{
  "hidden_act": "gelu",
  "inner_norm": true,
  "patch_size": [1, 1],
  "layers": 14,
  "width": 320,
  "kernel_size": 3,
  "residual_init": "none",
  "learning_rate": 0.0014,
  "precondition_frequency": 16,
  "weight_decay": 0.2
}
Rows from block 2, named by matrix and row number. Rows with one number belong to one neuron. Each number is 500 + 50 x the weight over its row's rms, rounded and kept within 0 to 999. All counts start at 0. Numbers have three digits each. After the name is the row's rms in percent of the matrix's.
# fc1: MLP up (model.blocks.2.mlp.fc1.weight, 960x320), inputs 0-106
# fc2: MLP down (model.blocks.2.mlp.fc2.weight, 320x960, transposed), outputs 0-106
fc1.19 102:497485421419496404485415481473434505551486457517508541497570492504492483593461476531467573604492484562503517508495439460520560532557505567466519518441462530474485445468510476444542486524498427454506524449523451494524510542527479467511478548530370457530547516491515428507445516495495477501522515499484478472497528524484485
fc2.19 115:573482473429451404586538444601359549530527431425490514522463526455504487570517526498497493616579500542501567492407514486542484465636456476466463521438474491547518555580468457508550451507500552523432457468471628484489473539525448527532504555507529494462531474513517520581551497467454421482483522522506572555442565519568505
fc1.20 097:515611581507509471484480583496555482495443524620471443522467443424509709488495515539430504448572475369606500477511507468377549539553526503481517528481500471520431468487554601443402527533451523510473506473448526516477487472552449497481504474591501489497480539548513615542472386507556453518506493484505519453566399537435547
fc2.20 115:510499540457509491479500576482518505435524548545506520537480559451465640543517566488403502575543495455387464510553517463448574487439494431514467436488480388373485482552376522562444452542460487449460574523621556543462494516458462484513430409497507580452412545393495474488484504516557502539464541466419443532524574369510525
fc1.21 097:511443517496595509481555513516460535588430479485552387499425462448426550414457608542518534462553482591468454528499485508607528541561445548395536471508462443472498497573404485458517491529549531494529529474551467506503478464545544594487462526409428449569507515478517525480452452490551539504379489514476557513433544422420535
fc2.21 096:422486623469469499393536470443471424636512530453421513531429554502532518488510605589496519450457498511502512579385489518506616544526484494542566579527576467491418445436471495506586412465473513444580496558554477446552488499499518446475489507541515510495407467479505427407531542500453559462522533510518456576356389527583474
fc1.22 114:478540510460553434476534445497574438488542415443534537519486544542421494508472469486515500522516445527573552506478458504568515481509497444483500480585529555538525501498490486551456579440531550524587506455453445549512476588474569562537466537503456514485586532495493553454444539538572541588517540517490483501423506588484471
fc2.22 097:502475494445466550529531425441517455445550420570436476377481493479505616526479509507500528487419460546407445479423544577549474546544476426508427486449547499517572498518503456451534468496522551507471511540604591583561449550445488434444529505572511572513540483477509538479432535495502497504463549512466458616495495460473426
fc1.23 111:493532455530551473457481440565518509451491465449454576568519513452446562474523465518472536567445528474480410469569536519495512526510512489511515556489571515531479468573488455559474581486522504530482535432441587554610481522509490503377547403560460451391464527475448472548345467446525470548427540464559537524491458479480458
fc2.23 105:468513425541452532557454482542487528549512566575515525519560555408525451413456434522430477475392568492465609535448513519476549498504563454454520506441488504491512495471524553537424472627453489511500561529507586532428559462539454565527461521483497503466543522562510559474398534446485558478517419600499465549588411558457417
fc1.24 098:445520490453498524507581390552501530474505466509397605424528548480627501523487440417491445398566441494579467485527484449476547476445470459476407442473489537444531400558586548484493517525442467484529500443565457468474531501343483443538404502510518463480395458533490530465520494556562514564470419488576507516428534521485542
fc2.24 088:519461465595471522532469551492558504466476500507443533482562538520440572651501506427465494423554616484458613468476445500497544520508476520544504553424475566524428488525478473485490443488452419468483457536601470584500566502535474466504465514539543472466547523495516578489408396467489518521435511457435493472404479535587523
fc1.25 101:448455405498529548478520490516377481474514574500530454424550529487434439489516482482415405546429439623540537487476503491537555450431505519470550490542465475527408490498529464562555518593442481535526555506539430558584526500523532432527461475588546498524424514489473437460464422483533496482480526428479492561498456494535503
fc2.25 066:459421443485468507448477424521524510460581498503487462514542461543545402512475441482597498441501544557463509461468446505530469543460487558460531500508524480528488527511518534468559549582590453466511579531531572497519531479476575548532541540484520531545560603500572498500400488527510521606570552475391511549591445503522452
fc1.26 104:471496383477499503555512532551480511537397480420587412573396538454550455438488509515560543548466537591457502477471505495615499496551427499482562459562504426502533516547501416520546590498435558503494458556484461474475477465459469567469549561461514494530558513503498453481456532482473530597437546464528478491506492408463526
fc2.26 107:541579392451566525563574534465515537539490508440474589447415541442462543583459505524583517441474527528443560491465439512457572494575481549462479481508605530530499371576499474493562438490487487554563479536475441471444526501500457514443614475542466614485453387495486376484503507542373543485442499366550498615498486508486570
fc1.27 090:480476461483531556557469440442461577520604453512493588514488501533445446478520492484526517552561509538545537476528435505468566504529513504425527519561511490416561499516529450475423509533442457581624495496448485510526494511496466461438504536558517514454555448435564520459361462464436578495573502654496542572415547504502429
fc2.27 087:461536458540472458524498586548474454583425495576571437503467514629453423461530550473582473485403529452530425502498425507524513472473449517481549555442486501494472463525509525514544521475538476488496482516421451513501507517517565553553461492534565338539479398573513484465494565459488599564470500490480568472534578581527537
fc1.28 119:476517486477557589479616548476549524536481506503596528435484502532483555493434428587516496517416443446541502517424434530503523460517491500499498520520364457460553556511433560494503527627486570549475451599520490501513546393538380521575494440554515499442527537502525527500558455485484505508542542488515504510492441588517583
fc2.28 114:495526461480488391504444522519438546503529478513622447524579476417515461491434528505502536498631485501537552489484478477471489526416532432543493534457407480483527537463545550485547539392460496590487551476549507487513513538472436555496584538491472517454544450619524561476537439507461558573474448507423428499507664569482510
fc1.29 115:494476526540562475609460496496553501526446460536480430467479560504541480462498524470508419596553492502495478496509462455542551514530503443409490399471488447523537499581500515547499460579519580451502520449482493545505481549506417522510467432460496382469477525574447510495467443504483552528355486492532555540411455486455468
fc2.29 125:465474514495475527478498492408532463568435544572478486516541499532559515582570524488446588537491561521488464592455499466509587473530524517558461579458588506469439395399460488564448576405467593469483471478510448439491509503547532438511402490477465473493365467563506478444534474552484576479467510528504497498428530519528495
fc1.30 102:447503523471465492506535550421488458638454524483595464508502562523573573434562463550512554471513508558482530609505486494513548447490449505491511546577502502507492453545518518543418453439478457554471502538517494428482555549467531475517536585466569449567438556502440419579495535448488461465582488506520517510648465459515424
fc2.30 100:414437557386544481469530410545581467511531444392426468564472478572432517530535475519525485527462478469534540554505435522477420502506451524538505458536397470519451434484495523439535547666488554464433490493517525498503512490492521548451644528553528531514404574512516446450429454505484540522453587538490560598519545522512421
fc1.31 085:456518466460553543485426409401534486501509552406448416524385592462470497472532504542513450497505455493512373543540565465448545413513467557397406615578624483578503565519475566529418474456436458496486467601551462557523553426510542510418460499528503505556509500506517542480597442494489463448467457499511506402532451528498631
fc2.31 067:366518527430513408505540485477403488526528502403511471551522518426520393449601451710471447483528442502486513543541493461477520477504525429572426561539371547483473535436463491501541627506565568476507477423456518583522449559488477466562465502522424451474479498501463511493403504482542554598523484546434507480487528447545438
fc1.32 084:524475409511478472458497525526520524514526502502564527504509538497548465526509578484536513467410415543548505563429456531470630355544543502501504496549610506516493481521553534507392512435546562404523500544561479529502511559602590525523518433514634491600476512457519494503492499402551574487577545591533565535509535501542485
fc2.32 104:569477443433433583427429530543500423623503488466559498545579484518498495544558496516454504454549477554527550428539498536574442511585570528515483490534423454572514513524491516498461505457565533606504545428542607512438567506558471394569510460547541581540497479494521545530527491589474541451552456491483508528561442509489517
fc1.33 091:481446484349562598511515478584524536536444456548586443426485499512487452535419457538493541501546550561538591437540555552545497469512420458532584505480474484474471524446545393456519571571545480487527454417484552478568430516516436527557505520563514518424566569397484500390467437483497572564563493509470520588419506537476448
fc2.33 107:516508479499466533501478518540443521520566460539476451510491478541423540548504558524504492453515548514524606460503574522570405492460522476501449483506476498550589457511551443529564465414593508547527515459540472501469529544582469440608574491577457518471475438541496514488518470497446477452499503458537530554515547529474541
fc1.34 106:486443488604530551511479597508416411484549517499567444534525569503491488505549452516461533570446541597467453465568512503461434398514528532490558569543534572435466493467447501516545500515529541501605423496468533476414506479498556541443481548494461570540550491575496513505533575575448493430484534462568444493456525430489502
fc2.34 096:563489516498556473426464465403515464538513518431531549552517552523516556476528536493538466508501516570528507497524440388428549516472486543498455468512471543519442469574514440507498473512425530586568524525484591503469643465535522406449577607574603558458531523361520533514568514582566528466508524449399534441377486547466513
fc1.35 086:455509494460513515507453386516503493451562471531519596430502508507443481542508565507470536562481536579592586522464475457419485467516529399598558460518501511514591539476592487526410473483523472525507562411575518465500476498496586546524429483503450465441549503551429459442530445487473528458545556518518384520429458540463462
fc2.35 095:481446507445517520521471485538529509455491512502517417514555427494498548482547523512555500472511588600519496510545531417535535469502498536473471484574499444528481528516478472429522521529611604511432549493442507558363516495552490408541411627538477498486554528386515472515482558534551473477507512512414470475489562505517481
fc1.36 097:564537510511510490443477441525569477469547414537448598574496476518467510516430415527516507473476466441454491502440615417474519557555499485485533534631512508429562468469528530533493528460429559469489563527491616449398522476537479488538527439507518546486550504496640580508516519472487542398600552487560510491478427456501512
fc2.36 063:516501537567518516468541486550473481470507486562440466578568548488518520469482449550568441508512426493523481471453490500464604567572554433539450589552466482433423635545467374528552415471478491481479409400516491515470536485484546456450471529508398565420620489503505586438559456440589548452443420411504446507527464466464467
fc1.37 114:494542434517560485441552496533497457485429496536598464485504423542487524484449535478497482521350536516542528557418469537567552400695498482456555535547404477481436507454513458459542442569461480489435503527542589441505463546553432533534478423421556531450358550396614447481591501453488461468537574443507562508547456486436529
fc2.37 115:481481449500496484454576499518501480453503478392475532512516497578526501550475539479494538527652544450451491525361553497476434554481520593490471491543382523450508529580438536540578455371494528517460533438558489387449467583485530480469500576449543539498464560554418567516532561461601451540468566474480495488434647436530513
fc1.38 102:496517530534445494556512469489538521543530394525559437539345499513514451515581528605509426493515502492538503479461517450568526386418428548488487452542501514474532559590520429512488502590451484528538470501480435518515452491440431461515413454553523453437500563398533574496509525517449495522548468472538501480494452505500586
fc2.38 102:486508528551503444537450511492551479507482471529490440541546529594507465445471434584491581379456504576470471510441411461538460519426514510503572513516545515550497458432544560497523606412529519452453536447532419530478499578436560566461408404463519475489450362606530551527485493479498492617482540509560504429559614513505581
fc1.39 107:534540479565575505560516501439485552515469486359537566599459523478487502505463517476519460548534551437501441499480457533479485515531532446439546414453513524594397525595542448470509514539461604518551482508451463492533531476537541615538473543463496528585458450530524577517532472525483491469375464551613435467629505436497602
fc2.39 104:547520460480471480619473568376486533657428612479500527423555597517512414479538462505514557502510551538471438520568535495493551487455564494517526589441529515491540519419439416560497522627422468505592488479514542474477568469512533395474485483598506622510582478516495464459517523553526503474512469513471424461559451477450589
fc1.40 100:528488486471480471510534499569511529316581476465458542496629496542415512545495452497520533550527434529501468503500514472510528501426620558382447496484479494511496448479523579476495468438578516451526429502553558443479547423424543481466516586482475481512515503491462442521566474499424434458461534591557466615439440522463548
fc2.40 090:499495469579467443445542506530524528469488469561528496523554562533507567582544511488494494495449497527550508473515508571478573452490388532469507532516552431537511436543429531443548546523597511437542566592412511414463503484568464544502502581428543368489533516556541455528444525582458409503471520548508549560409604468477529
fc1.41 086:528614609499458500455491568455521529560421542532525404513454507496507543480499519469460462500384453473485434467466524532517467413515476552529483551488576530518389562547508602522530497458503450534521484484528493486472531478482539512523516542599526513420488542484514546512404635485479415462561490458524550541584544490513496
fc2.41 092:500543632551592504482488557557485577433561441447460551485516513406407503417553484481518568533525503485488484567514480569417437484463572503537470473535489510521420529522529515507377431539516442566550527438552545511389475421556507481520530345506505630456426582497349546552401482507519448439533531550416448511545455468428464
fc1.42 104:567492406520400514547561513505548603367565542505565493495559386483454448538536461516533492535446495461463518416506473498482502506452444445569482506517506498514574509505497527479456541490417455533469462446475509556485548453514562469500562486528476504567498453555569581515362541478475518490560525529512439541530530473577600
fc2.42 120:595535384412561448528474574528466510451470514538543597500529480443518510493521493576501516485588526414510533421552491535497571522437571513493556441510499470445493512516514490547518408476455369569525449545446509576527556435519466575511602506450484534476517508454489519473581490480495577505507500561509505484540500553449547
fc1.43 096:457401402496477447452461549565374465504541593470516523502520524463514450520485448525448505542493508573520500503573523551405619522431516492483540486454601507500578502466524484578452517444474484492540500405482516526523500463408546503468520521510532564521548440436555443469370513419397460516492522536452499521609658432454435
fc2.43 130:556528384557534537607469465540451459442559480526492464548425490455493496565427436497466406582503562445457536506471507512507549512452484470486440572530385521522501497515437515449569458481532499545474515431558631482499489445605434457482502552517518503486579531485548619552530464415419502481534527453504525516535463479477501
fc1.44 114:515497427496484536541470496475609572522482536430434438499454525556592509464473514502625467463527481519518464463467537480474534551499432419534373603536526570529472593423427401500522508484465524546385589534545496463369453456464477499434502519615462503574467344462505532512522492526490574518581526511533465504526541561517523
fc2.44 098:474559455460583496384467434485505489511544466540509508471481391516467470518537500501545440483570611434506484475414462480525487540493505600509489509510477466488510471478482583488525428527488480481473429508405581523465406469479497517549522523482428481499471522560525611468545455454512694446489423458527481494485516526565459
fc1.45 098:530473571469521530508465493596584525498515537599514421508586418489493476462463595511551489486432443521533540522419472531486568550568477550521562484506363475464548491479500567385534459558462482569517521462483465550462487574563454524496537402430550469513537480475520582518570514510496474455563538476492517438508473537413530
fc2.45 092:535515562501495539494423447395562537525514490580507636464507480432529494472517497457449542513561467458419440434475548555451482500496474417437591453495515496472482470471522468524502415541366514472464494472479489481560503472396469470460546457486513557478542381501439519462450454423506384465476549514434371438503556452490510
fc1.46 105:579516545493574535470519548503481448438446590536486500445569468501481527473442538483520538527520509537522554459482531507522426655487550472506474472430563448569390509535501471529536521479496520513374510530495509578506473478453561421446547457522541498437457546409580484526507456528529549524517515578478404518487454482554533
fc2.46 074:495465587448500472474492502487458437474559484465450421501446432674493487501440520510554520515489590472481524438601408493470441477449572577447453522576497404497447482529449451425569557547501521472533563599577588549443428457454594444476537481437519450526474523453535542423456461578608530582526517491453506516553480433552480
fc1.47 097:543607458556484481507383542572522518453453498574468549491538383458475621474566605427551516522581521522502525473484504431456558549524481506476523410455562467470502500539498505476407505450473437494482472489411564468442494546556466546465547499523522497509508586577452602450491528484518505451409489549533491509586413444473553
fc2.47 103:522443464565535626459468521478519428455541522511448442425464414524514561475474528380405464556501482481486532528527513411486578539450526469481505602490487511428462426455468446480512499563516519478475530522614552439518543488560525477550457499628459485519502527469539416423513524525465499514539490499511475499484410389452516