{"arch": "convnext", "model": "image deblurring model", "dataset": "microscope photos of single blood and bone marrow cells", "train_examples": 48542, "image_size": 32, "crop_scale_min": 1, "horizontal_flip": true, "task": "deblurring", "loss": "l1", "isotropic": true, "norm": "layernorm", "activation": "gelu", "mlp_ratio": 3, "layer_scale_init": 0.1, "inner_norm": true, "patch_size": [1, 1], "layers": 14, "width": 320, "kernel_size": 3, "init": "lecun_normal", "residual_init": "none", "optimizer": "soap", "beta2": 0.95, "lr": 0.0014, "beta1": 0.95, "shampoo_beta": 0.95, "eps": 1e-08, "precondition_frequency": 16, "max_precond_dim": 1024, "one_sided": true, "adamw_lr_other_params": 0.00087, "grad_clip": 5.0, "steps": 7000, "batch_size": 32, "epochs": 4.6, "lr_schedule": "cosine", "final_lr_fraction": 0, "warmup_steps": 1400, "weight_decay": 0.2, "adamw_weight_decay_other_params": 0.05}
Rows from block 9 of a small image deblurring model, named by matrix and row number. Rows with one number belong to one neuron. Each number is 128 + 32 x the weight over its row's rms, rounded and kept within 0 to 255. All counts start at 0. Numbers have three digits each.
After each neuron's rows are labels from the 100 images, of 14976, where the neuron reaches its highest value: "top examples" is what is common among them. Only what is clearly more common there than usual is listed. The data: microscope photos of single blood and bone marrow cells. In brackets: how many of the 100, against the usual share in percent.
# fc1: MLP up (model.blocks.9.mlp.fc1.weight, 960x320), inputs 160-319
# fc2: MLP down (model.blocks.9.mlp.fc2.weight, 320x960, transposed), outputs 160-319

fc1.366:111081095121114146125092086095149109167108140176142114178099168100151146122108155199122104137123067131093138170187155170174171149163094149144185135106137114153127136122087149125169163098135095140087138129123055159105121126177049124123115169084131110043179215124127145071102136145086144164110121106175070082118108095194115122110113141131143129151120096123181170168134119143117040128153103125145097168076119114062159121074173081118128062106078125123105058146158139080127150104095157
fc2.366:114193062122121129137124127121099127124143166082083173114133123141149126139118118173107096105090155113107116173153084086127155068205088147147058140075098139084117118177080127037165099125202062114162126139150147101081150098125103176161138177096115083115148182131166159111179131087136065094107109126168138100148143123104138124092167121143083131126089171131094086151180110123050209133115130162152144148112143083144083127098178100142068084143088118183095168124123109145121134137111140
top examples: cell type: segmented neutrophil (52 vs 20); smear: peripheral blood (37 vs 16.2)

fc1.285:137095115105133172129127142089130103139163096138160094143172151118176095123059153150164127102130149071093179119136138093090095119145117217149126156082114129142122149127175093129120119143111149105151070101163121186149189101158117092124101090144123135126157133122095147115095162107116083082143173121112135088109117174120076163081176120073186110081132144142173194130060080083097124160221095121163103152088164101096172083144157058133148151102137153116127110160102104121075079101149154
fc2.285:126164104170173154194115138174102153107127190156158143094122182148112129083108096108144139159132167147139185149099109099140170097133152114147010125152131119089166138110150149092102108137175107094134047117127077127172087134042134128227139157112112124195140125122096173111141109076091120110124255139125090129142123108102119134110122147146152163119123122136093078119129124107206101132141130128132146137081085136149127102127096137095033075076125124143164156114157132148101129100107130
top examples: cell type: erythroblast (33 vs 14.3)

fc1.709:084092084065119132135108120130119132146131140113103125182121101086146137181116084113127162137138135131164081117157119148109082157089109171153122168118120123107113125127112114133131122152153098116165179112172114125213103125100135099078062102147104156130113133165116070132118162125156103135135110075118100157132163091148115133117126169144136110109096107108158065127143162183143121177122106145203104140110170136188141104093121177131108109155170082099118115107133061101101136144145148
fc2.709:188147139133124138187109151097198196181133117122104122132147145123149113170112113128104137122175124125126146121146109143150097124144137130117255112144100125107135088179134128090127089152170145156144197131102133142170190151148113086123129067125151153148107150152139131226121118189110117133148161138105158179154092121136108103143093134112118169139120146148130169142101123093143138124172138160129195170088171145098078158116142098128104132098125100072129126127119142099156138145131114
top examples: smear: peripheral blood (98 vs 16.2)

fc1.340:130081136142094116108160072169121135141172123127138140163154183126170146095081154118097109125165109190102155155106141171190077109136088149173109156197134108071165133149123067159069152131149114070126125142146089147125149133157101109115170181093108146128098141167145043089105164182114112179153141107174121076117067121098130067101165100176095141181129167123124178166128165080098114104175127134164107140095148100144124134163110051145095106090131168114101098095107130183138071158073174
fc2.340:150105112176115183095123106161143124104129172110147151129141130122149110136166110116128152112169135130169116134127135085151148084217113141113000127083136152063133138110162204065174129109060142107127114115143118192091139121112133091168125187087099185109112173139097113114168107125174115096132163104128093125117144143140136125129082126121088145170113128144076133120156130175116131129108141141143160118115129061163090124127147178119082114125101161157131121104107110113161133138109142
top examples: cell type: segmented neutrophil (51 vs 20)

fc1.616:136091137146056128092178114081131177109140151142114183108166104143176086103174148124095073141083174151094078140105172079126077078145113129144106112210143110144131099175125049146125142089103121129070112122149164193117135161114154162103145109123164126140173086089125098129142149081174131157107167115108163153094179199090125165150126090106138105119116159143173189128136104126143135122142122111120099139079139141095125127214156094105165032081119090185150116151101185166068108174130150
fc2.616:113122094120067088145117110169098108116145080136136158166130105126167185113132154101130126127123127127170153137087129166069093134092131106130127114081099115167086134159150173131132171138097056194113127086112133191180111159083088136162126143090095169120170099113121134126124110159221139112087132156092145120147141139096132141128098137100157101119105109157087096147127040177060135120159124166152075131094105152114153106116129096098101117118138104118114230158156113191108109148169146
top examples: cell type: erythroblast (41 vs 14.3)

fc1.565:150148179174126137174089097118138111124106118149117132084203177113103081127125116132157136144163176091100177122144204097102137188134145131127154118167073177123134101137049159114072042146113110127114101152101174151103124145100157087131082059144184111117130107137189156125152214145163068138133199136138123149141179130123120176136165123102065117081117108126080121129091135135093190187162109152101134079116119150192083160155188090151123088091118144144148127155085161141094114149117137
fc2.565:155105110171103128192122117112143139119124144168068098131168150121096127096156161136098152143142133128174155111085138152110148149125110090085000147078115192186147134141092095145071100151117114188141084132098102061045082175175155111165094167131115111169155163109091154124119159107163110127111113155145122110119107130145131153065143102118129152121137077148117110158072144176136113082170153111099135123103140164098142132153067102130142166102137126130156104087100116175133117107086127
top examples: cell type: artefact (26 vs 9.8)

fc1.149:177106097106153121120163124095167129124167186134139116164180079140165112120147164122175147102115165146119127124126108095109095171139098126051138144118143100163102135149160044128074162086053134123120125144144189128185133148150168168113045118077122126128178168081125142159145129085182115140101102142124140151130107153106108172157123135111144139056139120083125111166052134155133140118175138070147144131105119144167165028122151130181081159144131121020106175120096093091140216153108117
fc2.149:153139091154172146145116142186110079144149094154109174158123169129122150130119100161101172132118120164100131141121132089081120137139104129165000123131139161126116090103150062106149138118150115106152183093145110058125133138147139166190119206120138151150149177145115132123148148161157077102073118097118125158136130101060137164072119145141121144095138132163092061135137079190160119126098110118122156121101118123132121140186099141175140124148110117111114145093154170086147095145152082
top examples: cell type: erythroblast (36 vs 14.3)

fc1.217:124134129120139104137110124131084173102117116136139126197112122125143086101090114121142068171157110099162193158078109077169100124125177137063110115142127142161170176164085062171136131091150157158158121157114126143109119167126096125120108180116165134098137119150082106157163105170110128066188117128103084131133131140155093135122162122138120133139084125084141097117157127148169151076099069156159191176108139140134159151164188149133078123123235115114192114096093108154131138110148177
fc2.217:162191194184077142115142121103181114127118109131154151154127135145108158099179033129148075131129115137130084078105128121129166140154119154113000095107117155103120130156126149072078119130186163176130099150084151171191123156140117168107064147149140098109128093175129116139159134128085167078124114166168132135127068120129103076112120091125140119186112170124073169121123109117114134105133092072151117069094151114108141065124126125157156152093160119115168101088155122037111153123127140
top examples: cell type: promyelocyte (30 vs 6.4)

fc1.120:144151126097149069137117127147173102098141144124144143146159147138101156211132189156123156089115079170154111152122176096171174138135062144125123127108166132154139125161128143193100137106093102083131138135093101151065158133112162112090170105126137118127174098102144089116154159088095130105114108085109140106150119144147144090151152098125149141082110178167159074095146138133099110159151158139089101104119028114148108183144107140108156162154111110177104105139064121066164114106128127
fc2.120:082143134091119119118168122124131141071136163139147120153131114143172135124119195157169103114135149077101145167179129156138055141110150123127255081145131104140139093144136154162137129090087133105118189129138165146127066105148115127031172165086148110124159131107148103139166133160172089147119128124081148095141107112066165141126109096154158118082132140090158148072155194117106176119071107161103126109164129134116137228139130060076082077130105129098117131123077146089157072124149190
top examples: cell type: erythroblast (38 vs 14.3)

fc1.642:167151116171120084118180103188179143140120102074131118119105078151089088137085182139128147123180169133137081126134116143161159145168146171128112103107136149117092083087110123094129082134118132152096166177141108197058094166160114140168116170130122195156181127135040142141146114088110151064111080072131141122136165135106128117099160087196178147164107198079117070178128153117172136162169170109095123138185126091117135074130171085104127079072142119102074147153137132093108133096159073
fc2.642:165117222103108179114117124147125109151100101089135080154100154121147118151161128091191114122174124178176170107099109103138104132127163131112066108194140142139121133088097193135146098107158161140114141149163110152089149156149111121078134165106055157118105057106147109140071096147119113101163106140132104142129117131150169148079165163129130154142152112081133170142173109166121072162100116091137146095136131140138064149122100182113182126122084135140085150139146116087126181122119074
top examples: cell type: segmented neutrophil (47 vs 20); smear: peripheral blood (45 vs 16.2)

fc1.53:127083134173074122162112125135128099070103136175132096076135135115119117137180136091143072137166117164099091073116115097061137061138138142166140048126201127090135096134141128070114117165072148188145149090169117137151127058122108174145169116159110154131117178080166029130126157126097116062112174091137085135118111157127091103083155093104089149085093081132120181126110155152162097110127227135142175124168130154051110129145109228174177161083158139115112118143084108112191168132136140
fc2.53:183104133214114113153157139125122098086139107151111162145148035142122131095125113118134111116085197094108124128128108139171141126138169178106000145144125110141108153186138130162126083110081101137164101150125115106125127150154115146083140120144107157132075127127168176102113131119132105111091146117134082097140136126120111116120095132127110131113125133090129177122094139147140145135116157090106131103129125178096136096134131067123120166167136104140143061061130115149087128143119165
top examples: cell type: segmented neutrophil (42 vs 20)

fc1.247:163174166148184101162166121107102117146128168120159154115147116209150104104175118083117131131119094081054107113071117125096169071066127096172127084134174133153114139180078158069138123120121124104113117081084117131166154100139141204151086084109161108116136141113086131140111117121081133131086144153107101096147117161171164163113124116153194109108144140189131168159076124170121130162149130124117151163104139145060130089067089181138090130171071178135098104176080215147140095137148146
fc2.247:050047120146152097107111142111092120190170119110118142149149091118089125092134147098122127133076094128142149130127229114154102219118140117124016133143113067179067106118084146169107122095087027092112130112130122149129083148091133155171134108152134114161102133109132139073125111126150122090106104136123109054096111137105134151123130124124149157095133144111149117123097106122089109120075157115120081098113097209108136159121137099118134125079180125131105119119130118175118120123148152
top examples: cell type: segmented neutrophil (43 vs 20)

fc1.420:121121142148102151170150177157068135091140052119130128105120092150093143077155081142073126160136090073096081152094147057131127102100125089164116110165134115147126157196100128082109067118103176153162154123144137128125189172111116127127122063126107156102131191147122115187137150124131116125108206132068079150105182100138073139156168073109160118132121154079162097173083159108156144073131127174119151132090117109092141040119142136075148130169196108114096126146133116134131133184190074
fc2.420:104116170117072103166119145031182152113120176109040084095119149164132093105146100131138137136130143135152100095132154111156094136081106110124000146130164171148062109122086135189088102077106126134086109117107128141154169124143120085152095139078167122212093091065148148147171120122149113083140131110105157110091082151106073138132147164134160080131090109116114124136131066124139117185122134112150121161106074112157122104121116159130128102107136108146133128132201119128128126122113093
top examples: cell type: artefact (28 vs 9.8)

fc1.414:113160169142139092141143106164138095098130173113117161120185144135103124200160186147095097076091084133132153181137170115159135137101153128179128069172141131086172077175130141160110132113099122161133119091090142133048114118074148152133109092115169122150126138077120098077141113110109166129134127094140096200128117157114147124106121065135149122116120115166139074080127138124126092124128166169094106125149122122125068151144092166136123170132085112118084095109083093159196169133091119
fc2.414:044127133167078110100145125165101110048143078119127117142167103096083104145185158139172092095074152132110114159153113159130074151055173103135000086132113097108139141125112184163113114162095092082131152171096146105055120158190134115119136098076127160129130143062146112115118123159118119110132100081157147077136119096097144096070178131152108081088140088091200140134129156152119102157151142139138149177116187100131146098093193120128164170140138119059119168092060128113118104119125186
top examples: cell type: erythroblast (35 vs 14.3)

fc1.119:134075139112133121162117177165151140154088076159100151099151091137143170120152090096130161095159116192131119114083094142096102081095142140143142163158107093137061160155114100121127118078179147145173145115136187052146120133171153110166161101154097109091141117159142125109063146106142141086116076139148161097113127082107137101140157169049094134186100089150168134079133106152172184155093164181130157169104094147125157135124120058114135133104128073076146135098149105099138171131149100
fc2.119:147078177220126134177108076109151113096120136109107120160105084113132147126113166129170147137082135141160133151121119145159093146119119125131000149073134191123159148128157109120123115144117165141122114083127098130058097154099170145165148143156146168144076116192114100135119138180113101148152112182138136119139107125117115180162120113136115120195156141116154130139160128125166109096110155135102120123116125182142085123127165074174128116148133130108121129126120120146123179115129109
top examples: cell type: segmented neutrophil (40 vs 20)

fc1.4:133142119171156107128076087109107138119101115124121149119165112151104189169166101116115081142120145137153158161131140172156146115151097067090132102119132064132116173141113069142085119129134072066124106108140144148150132120166099140152150130160132175200110166087137152116113100165130142113156152148150142135145156115088048094152138132155089106204126101178124087160129126153117089138132133125074062121105161159135083191094123116099044146146104100070082153223121150094171192144165105
fc2.4:107126083176127132155142164147091131124122130131138127125168133129123122154117112121153153167119115167155131129109137115099130131106137127138000128093115103148137152168141127101108127096143112169148108096129114110209127122141110137179082184113141097161094127138160129117106128132123140127131120166147139142140137124155163124153090174147118140125113103112124124129133098111127087126167128155106087107145106132111169107091134191145145137094107119171120134107137148098127139131090173
top examples: smear: peripheral blood (40 vs 16.2)

fc1.95:110191163121178112137107112056140176113162160109163099127079169122083137100123163134124188093126152178110198100136106079168160107101133126107146208103094155105106156116090161108178146198134150100136105134127113129113134131171155111098102112163103107118167055153157165124107096102161134082125097176145182068110109112190095154131105167117101146115199136147159113103119109166166133188163116089128086106143116174168121112118136097113128149151133110142162188087153128149212080143129135
fc2.95:159140164114221134168128122166115150115107164137138164130148147173213143133088101127090153168188044096124135102179118109173124178153139149114171147169112160121132177144107089125155117165083140171163130109125123155128146100166128162086099146184128174109166179155113115126165153136189082168152166153180102131158129180146144111144061129153135156109099139094096091200125140065153108134063145144104119139170141124096090181094099137133084101112149071142140055155127131109129155117146150
top examples: cell type: artefact (29 vs 9.8)